Rows from block 3 of a small sound classifier, named by matrix and row number. Rows with one number belong to one channel. Each number is 50 + 15 x the weight over its row's rms, rounded and kept within 0 to 99. All counts start at 0.
After each channel's rows are labels from the 100 clips, of 14848, where the channel reaches its highest value: "responds to" is what is common among them; "loudest band" is the band of the loudest frequency at the time of the peak. Only what is clearly more common there than usual is listed. The data: short read English sentences (LibriTTS-R). In brackets: how many of the 100.
# convs0: first width-7 conv (model.blocks.3.convs.0.weight, 144x144x7, standardized in use, each kernel summed), inputs 0-71
# convs1: second width-7 conv (model.blocks.3.convs.1.weight, 144x144x7, standardized in use, transposed, each kernel summed), outputs 0-71

convs0.83:64 34 56 59 60 63 41 20 76 67 53 38 36 43 43 40 22 53 54 67 61 55 33 55 75 44 77 35 54 24 16 43 74 61 35 58 62 80 41 46 36 39 25 66 52 54 46 54 30 17 29 60 64 69 53 54 71 35 35 39 43 40 53 57 66 62 41 51 48 83 66 58
convs1.83:72 36 31 25 53 47 51 55 76 55 23 59 58 65 35 35 60 33 63 43 40 36 56 58 65 45 47 35 44 58 50 56 46 62 47 43 48 54 52 41 92 47 27 52 39 81 42 52 73 52 57 51 58 37 52 31 62 47 61 69 59 45 16 75 36 42 44 66 50 66 75 49
responds to: voice: female (98)
loudest band: 250 to 500 Hz (34)

convs0.23:35 53 46 64 49 28 59 51 37 64 76 26 53 53 40 24 54 40 30 49 32 57 53 39 45 87 61 34 49 35 39 44 41 50 47 54 22 22 27 74 28 59 66 19 34 56 71 21 75 44 59 62 31 40 47 69 50 66 58 39 58 37 46 60 20 53 74 58 55 42 43 47
convs1.23:68 45 60 44 38 48 84 46 50 31 30 68 52 51 67 68 64 71 77 44 69 79 61 31 55 67 48 45 48 29 31 74 45 62 44 41 50 67 38 70 54 50 60 52 51 49 49 82 57 71 36 20 49 65 76 57 68 52 75 75 46 56 35 62 81 50 41 77 64 54 37 64
responds to: voice: male (83)
loudest band: 250 to 500 Hz (42)

convs0.72:42 40 34 52 49 35 68 49 72 40 28 40 50 45 52 45 44 67 36 42 52 20 41 28 44 37 06 31 58 88 24 34 28 61 28 44 44 35 34 42 43 74 59 40 58 40 55 37 58 51 35 55 55 49 40 64 38 57 58 49 80 64 50 69 53 46 75 36 75 64 68 65
convs1.72:39 62 44 33 64 46 63 42 10 55 60 58 36 43 46 62 48 49 49 46 45 51 62 53 49 59 64 27 25 34 58 42 36 29 37 40 43 39 49 38 52 49 83 52 38 32 70 68 32 77 34 37 65 48 39 35 47 43 25 27 38 48 64 55 49 66 61 65 66 33 37 72
responds to: voice: male (100)
loudest band: 250 to 500 Hz (30)

convs0.29:49 26 48 45 67 49 32 21 57 70 75 29 68 72 68 40 53 40 26 22 67 45 50 41 54 70 47 55 44 44 40 53 42 67 78 46 48 61 45 32 46 73 41 39 51 59 61 57 83 45 32 44 71 41 25 69 81 54 59 41 69 71 09 60 39 47 44 37 49 46 52 48
convs1.29:48 45 62 65 49 37 49 48 44 29 34 44 50 44 31 33 78 41 41 49 84 55 50 43 54 36 53 48 42 55 40 38 36 41 37 52 50 32 28 67 68 33 67 57 55 62 70 57 70 82 55 62 59 47 52 77 55 61 51 44 61 39 36 59 51 51 46 90 43 60 56 36
responds to: voice: female (99)
loudest band: 250 to 500 Hz (32)

convs0.141:43 49 44 75 52 56 39 86 37 46 55 57 43 53 38 52 59 47 81 59 52 49 41 58 29 35 47 48 47 25 21 33 50 22 41 22 67 34 46 25 31 63 99 56 43 62 21 53 53 49 55 57 47 87 43 62 37 41 73 40 57 51 36 48 56 52 37 40 73 58 48 48
convs1.141:35 56 66 63 55 52 44 68 58 53 43 52 50 65 38 46 58 47 60 25 32 49 59 48 46 41 23 33 73 43 41 46 35 41 28 56 33 48 42 60 35 55 46 25 50 52 38 63 37 38 69 78 23 48 50 63 52 69 37 47 69 60 58 42 47 28 59 44 32 07 42 27
responds to: voice: male (90)
loudest band: 2000 to 4000 Hz (27); 4000 to 8000 Hz (26)

convs0.4:51 48 46 95 67 46 46 56 65 45 54 69 48 43 44 37 66 60 55 31 59 61 58 54 31 45 74 23 54 50 38 50 62 33 33 51 42 20 54 55 05 40 70 72 40 35 60 59 30 78 48 61 52 52 39 44 54 42 48 42 53 34 61 44 37 53 63 26 71 37 34 41
convs1.4:54 42 65 37 60 31 55 58 39 58 60 54 62 48 66 49 30 69 42 34 48 42 50 57 42 74 62 73 78 42 49 40 60 34 54 24 59 47 69 42 63 48 52 36 60 58 56 50 33 43 45 39 33 69 44 62 46 68 50 72 82 68 70 49 55 56 45 87 58 36 36 30
responds to: voice: male (92)
loudest band: 4000 to 8000 Hz (36)

convs0.62:14 54 55 59 49 34 70 59 61 48 56 36 36 73 38 54 61 41 49 73 26 36 36 40 40 26 50 27 52 46 54 61 35 46 53 56 48 63 44 39 60 75 42 40 67 43 67 38 23 64 56 49 19 45 48 55 69 45 59 52 40 56 66 59 29 57 59 44 87 25 64 29
convs1.62:82 38 53 60 27 57 62 52 53 60 31 49 29 57 58 38 37 67 37 50 67 64 58 18 47 67 48 30 49 55 27 51 39 72 25 35 46 49 46 50 61 76 68 50 84 55 45 54 39 63 34 45 60 71 47 52 48 61 52 54 68 49 21 60 64 63 49 39 40 44 63 62
responds to: voice: male (97)
loudest band: 250 to 500 Hz (30)

convs0.130:52 72 60 54 50 56 43 63 83 25 50 57 41 31 62 56 62 62 43 55 67 44 52 35 62 49 64 55 38 56 47 31 43 56 37 53 35 33 26 84 70 43 73 19 51 67 39 59 25 57 56 53 30 28 50 69 42 30 60 31 66 37 34 55 55 51 88 57 36 55 28 69
convs1.130:57 56 57 65 81 31 83 50 74 37 40 49 72 39 49 50 53 39 17 50 42 60 62 53 61 66 50 46 35 61 34 62 46 68 67 31 46 50 50 71 51 44 44 74 82 33 43 44 27 55 60 64 75 66 48 40 52 54 74 53 49 48 70 81 49 59 37 55 49 42 40 46
responds to: voice: male (98)
loudest band: 4000 to 8000 Hz (39)

convs0.127:50 43 66 62 65 42 51 43 39 60 75 37 50 23 42 62 42 69 58 58 47 46 65 23 30 63 53 58 63 59 27 76 47 43 64 60 54 18 59 42 60 53 50 48 75 69 35 45 42 73 31 45 13 49 30 46 40 62 46 67 65 29 43 44 33 39 61 47 91 55 28 82
convs1.127:57 57 65 31 11 59 38 40 31 60 40 34 69 58 69 37 61 42 54 26 32 12 54 45 37 62 62 25 54 46 61 45 41 62 57 76 48 45 57 32 58 58 62 51 42 51 63 41 60 60 54 85 41 58 81 50 47 48 26 65 61 62 76 51 41 28 58 68 75 54 36 68
responds to: voice: male (96)
loudest band: 4000 to 8000 Hz (25)

convs0.0:32 45 54 54 46 51 70 48 55 44 42 65 35 34 49 53 42 55 76 57 75 59 37 57 51 63 24 29 51 52 22 57 31 64 39 54 61 34 35 62 35 25 52 67 57 47 39 49 48 67 50 60 41 59 44 54 54 41 80 34 64 49 39 63 86 40 45 60 48 48 69 34
convs1.0:51 72 32 84 64 28 65 53 51 33 48 33 48 37 68 24 71 54 60 45 45 71 20 55 46 64 41 53 48 30 49 67 67 66 55 47 45 51 58 17 60 41 39 40 22 41 55 47 52 55 63 48 31 33 59 71 75 47 54 68 45 68 49 56 40 36 55 56 32 46 42 40
responds to: voice: female (98)
loudest band: 4000 to 8000 Hz (28)

convs0.143:61 53 68 57 44 57 37 45 72 42 45 31 61 44 57 41 35 63 28 73 68 79 36 44 35 35 31 13 37 61 32 26 34 26 68 68 62 30 51 61 45 55 54 29 43 30 49 47 49 69 50 47 28 67 70 54 39 57 35 40 44 22 79 79 28 37 15 56 52 46 60 60
convs1.143:25 63 60 65 28 50 43 52 52 32 48 68 72 54 30 47 70 61 44 45 41 22 62 40 85 50 33 60 69 71 52 41 49 40 38 17 53 57 33 62 34 41 40 25 61 26 24 46 38 54 57 37 52 44 61 75 39 55 40 47 38 33 65 48 71 63 52 56 70 54 81 47
responds to: voice: male (100)
loudest band: 250 to 500 Hz (54)

convs0.103:49 65 58 65 34 52 62 84 56 16 41 63 49 47 40 35 71 50 73 44 42 73 33 32 38 38 58 42 35 48 24 26 36 50 54 45 45 22 24 54 52 75 16 38 75 53 49 45 32 55 33 69 71 53 52 67 37 51 56 33 58 53 31 82 51 31 68 67 74 48 43 51
convs1.103:59 65 48 60 47 38 80 18 45 48 63 32 12 71 55 44 63 40 36 54 46 45 69 52 41 65 55 59 54 38 44 35 47 38 24 42 33 57 62 32 80 85 53 69 55 58 42 46 54 65 52 43 61 48 45 58 13 59 45 75 38 30 57 57 25 73 50 31 44 32 19 33
responds to: voice: male (97)
loudest band: 4000 to 8000 Hz (28)

convs0.6:54 42 40 70 40 18 49 56 40 37 60 36 59 52 16 36 71 57 35 56 41 35 60 38 45 63 26 57 39 57 53 70 36 62 32 44 59 37 43 31 42 67 74 33 47 22 44 39 38 42 24 51 48 50 55 26 51 76 60 47 45 57 75 51 05 30 75 61 50 70 43 59
convs1.6:47 54 53 37 44 43 45 69 36 34 26 24 29 38 30 14 40 64 68 30 57 62 46 46 28 38 36 46 62 46 70 49 33 34 49 37 44 23 36 64 34 43 77 47 50 70 37 75 54 61 52 20 41 41 62 57 60 53 17 63 49 50 54 34 71 50 52 65 38 36 42 51
responds to: voice: male (100)
loudest band: 250 to 500 Hz (37)

convs0.120:78 78 38 75 49 46 58 46 57 33 21 42 39 42 51 40 10 49 41 55 55 69 43 48 62 31 73 54 21 59 25 39 62 52 32 67 56 50 23 40 44 55 56 46 45 49 61 22 57 65 57 63 31 39 45 63 52 23 61 39 60 56 40 55 38 70 47 44 65 61 37 85
convs1.120:48 43 36 63 49 52 68 75 41 32 55 41 63 45 61 39 53 41 19 48 43 60 58 61 44 53 35 45 54 74 56 54 52 66 33 21 56 20 58 71 49 51 65 72 25 52 33 66 30 34 56 69 44 66 30 44 37 34 55 86 52 70 49 43 43 56 74 70 58 62 46 58
responds to: voice: male (85)
loudest band: 250 to 500 Hz (51)