python train.py --targets=["voice"] --cautious_weight_decay=true --warmup_steps=380 --weight_decay=0.03
Rows from block 6 of a small sound classifier, named by matrix and row number. Rows with one number belong to one channel. Each number is 200 + 20 x the weight over its row's rms, rounded and kept within 0 to 999. All counts start at 0. After the name is the row's rms in percent of the matrix's.
After each channel's rows are labels from the 100 clips, of 14848, where the channel reaches its highest value: "responds to" is what is common among them. Only what is clearly more common there than usual is listed. The data: short read English sentences (LibriTTS-R). In brackets: how many of the 100, against the usual share in percent.
# convs0: first width-7 conv (model.blocks.6.convs.0.weight, 144x144x7, standardized in use, each kernel summed), inputs 0-143
# convs1: second width-7 conv (model.blocks.6.convs.1.weight, 144x144x7, standardized in use, transposed, each kernel summed), outputs 0-143

convs0.7,094,177,200,181,175,187,211,183,182,214,198,173,218,204,239,225,227,196,210,210,192,218,192,211,200,186,193,198,200,211,201,197,217,230,207,201,210,203,199,194,187,180,204,134,228,208,229,228,208,209,203,211,173,219,179,179,214,179,182,183,251,196,187,182,204,201,202,176,215,179,199,198,183,198,215,215,163,188,168,220,194,230,185,225,188,219,197,230,162,220,190,214,259,192,184,194,205,216,194,199,171,229,218,188,222,218,235,195,204,191,196,184,181,177,184,181,217,184,211,214,224,239,210,191,222,185,201,187,202,198,216,162,171,179,204,215,175,215,168,169,210,230,153,219,191
convs1.7,121,209,179,204,195,260,215,220,168,181,211,186,224,191,184,198,182,174,196,223,190,210,203,203,192,224,177,204,202,190,188,198,228,235,200,212,237,186,198,192,185,177,199,202,220,196,168,216,187,209,188,196,210,176,186,196,225,176,192,234,195,170,185,185,209,178,166,196,195,195,187,232,189,204,199,220,201,225,190,191,191,203,216,203,228,216,246,206,224,199,190,191,213,212,223,205,215,195,220,212,195,193,228,204,212,190,220,207,196,204,198,166,201,235,187,159,236,221,243,257,238,204,196,164,223,177,219,166,154,190,209,188,176,176,202,176,201,231,221,162,208,212,191,211,192
responds to: voice: female (95 vs 53.7)

convs0.50,096,177,196,157,211,223,186,220,170,209,196,161,239,195,168,173,155,198,188,226,210,202,195,202,178,224,171,178,232,188,181,212,228,218,153,212,210,235,200,162,203,184,180,181,198,185,200,248,181,226,208,188,204,190,213,209,208,208,200,201,201,202,206,211,235,230,217,188,203,194,213,229,196,186,190,223,215,217,195,203,156,220,193,211,186,240,204,191,197,200,223,220,216,198,205,222,184,213,188,180,171,173,213,186,196,227,211,189,205,194,205,186,172,162,197,237,217,218,179,204,225,189,214,151,234,182,177,175,205,183,221,194,211,190,211,179,204,223,177,197,187,179,189,195,190
convs1.50,105,228,200,207,177,214,207,191,209,202,183,202,184,225,210,191,205,194,224,226,185,211,198,187,196,209,214,212,181,186,174,229,214,220,217,204,206,201,214,226,224,203,209,195,239,178,189,204,229,215,206,183,214,213,177,189,187,182,208,206,189,185,183,213,169,201,194,200,212,176,204,221,206,169,207,207,197,186,205,188,189,199,206,156,216,203,195,220,201,267,194,198,181,169,227,228,198,180,217,228,183,209,230,214,209,161,218,198,232,188,190,142,206,243,168,195,203,200,196,205,209,162,198,184,226,188,146,164,212,161,229,186,163,214,180,193,195,198,223,198,187,246,195,215,171
responds to: voice: female (95 vs 53.7)

convs0.129,102,197,199,182,204,186,201,215,184,167,194,253,192,188,253,169,173,198,215,183,235,191,206,205,221,183,164,182,173,199,220,196,221,166,221,176,217,246,248,216,219,200,210,211,186,181,226,220,231,196,196,207,186,196,242,182,173,205,215,220,172,167,202,208,169,198,216,206,211,207,189,191,208,207,199,184,221,201,188,183,194,192,186,175,216,209,165,223,184,218,168,184,236,195,180,213,209,208,206,174,194,204,198,208,170,189,189,221,191,209,189,183,231,223,194,205,219,192,208,214,208,183,198,213,210,196,213,246,189,225,146,223,188,201,227,179,180,189,212,181,211,164,212,209,209
convs1.129,114,203,209,237,204,197,220,214,217,160,209,168,191,208,204,183,208,197,153,176,187,221,203,189,194,187,222,181,212,196,176,206,203,185,167,173,200,164,176,197,202,232,218,185,167,210,197,175,185,185,186,171,194,169,208,207,205,219,195,184,209,216,159,203,205,218,220,208,174,200,207,174,222,217,196,181,205,210,161,187,224,240,169,220,211,188,229,194,237,197,207,159,195,236,197,187,186,198,193,232,177,196,203,183,200,180,221,235,174,217,238,213,190,197,196,166,217,199,215,231,190,222,184,222,200,181,193,200,217,200,211,201,217,182,147,188,191,200,185,153,211,186,167,217,204
responds to: voice: male (98 vs 46.3)

convs0.133,095,226,211,234,232,217,185,162,169,210,192,189,218,170,191,186,212,192,238,208,190,203,217,196,207,223,209,232,185,173,219,191,190,181,204,243,199,165,192,225,176,195,190,217,192,224,187,178,178,226,190,232,192,182,168,192,226,171,198,171,204,235,224,140,213,166,214,180,173,185,219,190,179,175,182,217,223,208,203,212,207,191,196,228,209,221,173,209,193,172,205,199,213,233,210,194,207,179,203,218,188,231,172,230,209,218,202,209,186,238,203,197,193,218,226,185,182,214,217,209,216,185,180,217,196,171,204,189,189,190,249,180,181,224,191,194,194,192,197,192,210,182,201,216,163
convs1.133,071,192,188,179,187,173,213,199,196,192,210,192,219,158,179,218,176,196,216,196,168,166,163,169,196,217,196,194,200,222,204,212,217,212,211,184,217,208,208,206,209,203,196,193,192,204,203,250,200,169,223,181,219,206,196,193,214,196,168,215,190,238,217,227,172,208,212,189,226,212,215,169,201,213,178,222,177,221,211,183,150,203,217,207,176,192,209,164,195,241,210,241,212,200,204,219,211,211,209,168,218,202,202,200,233,206,212,224,223,164,191,225,208,214,187,223,167,223,148,198,224,210,210,188,206,215,205,214,200,211,203,188,191,198,220,248,237,220,218,223,205,190,211,147,202
responds to: voice: female (100 vs 53.7)

convs0.37,090,178,213,181,219,203,183,172,209,227,210,151,178,178,231,208,182,158,206,214,233,199,180,222,195,210,169,230,194,209,211,177,226,207,231,205,196,197,208,223,194,199,162,216,203,204,197,213,196,206,228,234,214,242,217,230,191,216,214,189,196,199,197,210,189,199,215,208,229,195,202,202,210,188,204,216,196,218,219,209,166,207,186,184,224,195,156,213,188,192,174,217,199,199,193,229,186,184,130,241,205,182,209,216,210,198,206,198,232,213,201,181,200,160,214,200,214,193,209,224,150,206,193,175,203,180,201,145,197,198,211,201,193,208,195,192,194,226,166,215,171,217,190,185,172
convs1.37,097,210,189,197,183,196,208,188,184,181,204,235,193,243,183,192,194,189,187,181,186,206,202,183,176,185,186,190,170,170,185,181,188,164,206,199,181,235,180,157,160,188,203,187,195,192,198,220,203,202,222,197,178,158,174,152,183,186,200,204,175,201,182,181,211,225,159,185,205,152,187,193,166,215,186,221,212,196,179,184,158,211,189,196,204,222,196,206,203,218,215,208,195,172,229,187,229,178,201,196,231,219,212,193,212,212,197,187,197,190,204,178,184,221,179,202,187,222,180,191,211,175,177,201,226,227,188,176,186,242,213,183,159,194,185,186,187,221,228,163,225,222,177,226,184
responds to: voice: female (97 vs 53.7)

convs0.126,095,194,202,184,213,220,197,176,203,198,241,146,181,191,166,241,188,189,222,190,177,200,200,180,176,223,185,165,195,200,168,198,232,197,188,235,202,215,185,212,235,213,171,169,178,191,200,210,225,179,197,227,198,208,183,217,189,177,205,215,235,208,216,184,208,216,215,211,204,174,189,180,226,189,187,197,214,204,178,212,226,207,205,193,207,216,183,205,244,204,218,222,212,212,179,222,217,207,177,230,192,210,199,224,201,237,227,234,196,160,190,223,183,150,203,182,225,203,179,208,180,201,215,175,202,153,176,213,205,186,194,182,191,228,184,214,219,190,178,196,209,160,194,217,222
convs1.126,120,185,210,205,198,241,160,214,188,206,196,215,233,185,187,204,212,190,215,208,201,193,191,164,222,207,175,219,228,204,181,190,200,203,173,202,182,167,184,177,176,192,190,168,206,192,187,220,221,217,215,205,183,178,183,160,229,187,182,223,227,196,222,187,205,198,198,169,234,188,187,251,178,181,185,212,192,198,211,173,212,217,209,167,168,213,198,183,184,174,183,225,175,188,191,223,217,201,192,170,200,201,228,196,205,201,209,160,228,192,193,189,204,238,168,209,199,197,206,205,217,188,213,199,222,177,213,198,181,226,264,192,202,200,157,201,200,216,249,211,191,231,199,235,194
responds to: voice: female (100 vs 53.7)

convs0.81,103,196,190,149,178,178,204,192,206,198,168,174,207,173,201,196,218,198,215,206,157,181,200,189,232,198,175,222,200,208,195,193,202,236,222,185,175,223,182,216,200,213,175,175,201,227,180,199,229,203,211,198,224,209,185,209,214,189,182,213,224,188,194,215,256,191,237,213,237,194,221,201,188,205,195,204,165,203,212,182,192,195,177,197,200,199,181,173,214,170,186,233,185,218,177,210,179,201,178,207,181,162,209,182,210,203,179,198,195,226,187,203,201,212,198,193,244,181,185,221,188,179,219,175,193,217,188,223,200,199,175,199,211,170,205,255,213,210,201,195,217,258,237,162,177
convs1.81,105,163,202,174,195,192,180,206,186,180,240,184,223,181,164,201,178,204,185,216,178,220,169,207,153,174,183,196,223,183,203,193,206,204,237,220,179,158,187,195,191,178,185,184,215,209,188,206,216,227,189,199,159,212,181,171,188,202,209,231,183,185,170,200,219,223,165,171,231,183,172,195,214,181,184,218,194,205,196,228,205,248,217,164,209,220,219,202,182,200,203,200,224,199,192,206,206,181,204,196,204,222,223,210,228,234,227,223,205,180,224,201,201,195,196,208,198,226,221,205,237,233,216,180,232,201,204,241,215,172,229,181,193,200,222,201,216,238,196,200,210,199,210,219,182
responds to: voice: female (92 vs 53.7)

convs0.64,101,218,205,195,212,206,201,197,217,193,188,212,169,200,202,174,230,204,197,178,200,221,233,211,195,193,213,194,186,235,188,184,210,179,210,174,217,167,215,196,195,228,175,202,199,211,187,182,209,218,232,222,158,199,188,192,197,177,192,185,179,200,200,155,159,219,208,231,219,204,236,222,187,231,232,214,208,205,179,180,224,169,221,211,189,180,192,183,198,178,218,172,219,212,203,207,208,223,224,223,190,197,182,238,201,173,194,154,236,208,190,192,198,194,211,191,207,225,207,186,262,161,170,204,205,237,228,176,165,160,209,176,182,202,185,195,215,198,186,201,191,204,178,218,215
convs1.64,095,169,223,184,202,160,203,182,178,201,195,212,193,218,179,220,231,238,218,168,190,172,202,210,225,212,207,177,154,196,253,201,192,192,216,205,200,219,204,195,202,217,217,192,211,193,227,206,210,181,196,232,232,210,199,213,237,200,203,187,189,250,237,190,187,199,178,207,166,203,200,189,230,191,202,219,193,189,249,228,175,196,209,208,196,187,258,215,203,174,209,201,185,199,192,167,209,210,197,174,157,197,197,205,223,212,187,187,218,166,211,223,204,233,224,224,203,181,207,183,229,223,211,162,205,204,207,208,220,200,190,209,215,200,246,195,188,204,213,215,215,192,233,191,203
responds to: voice: male (97 vs 46.3)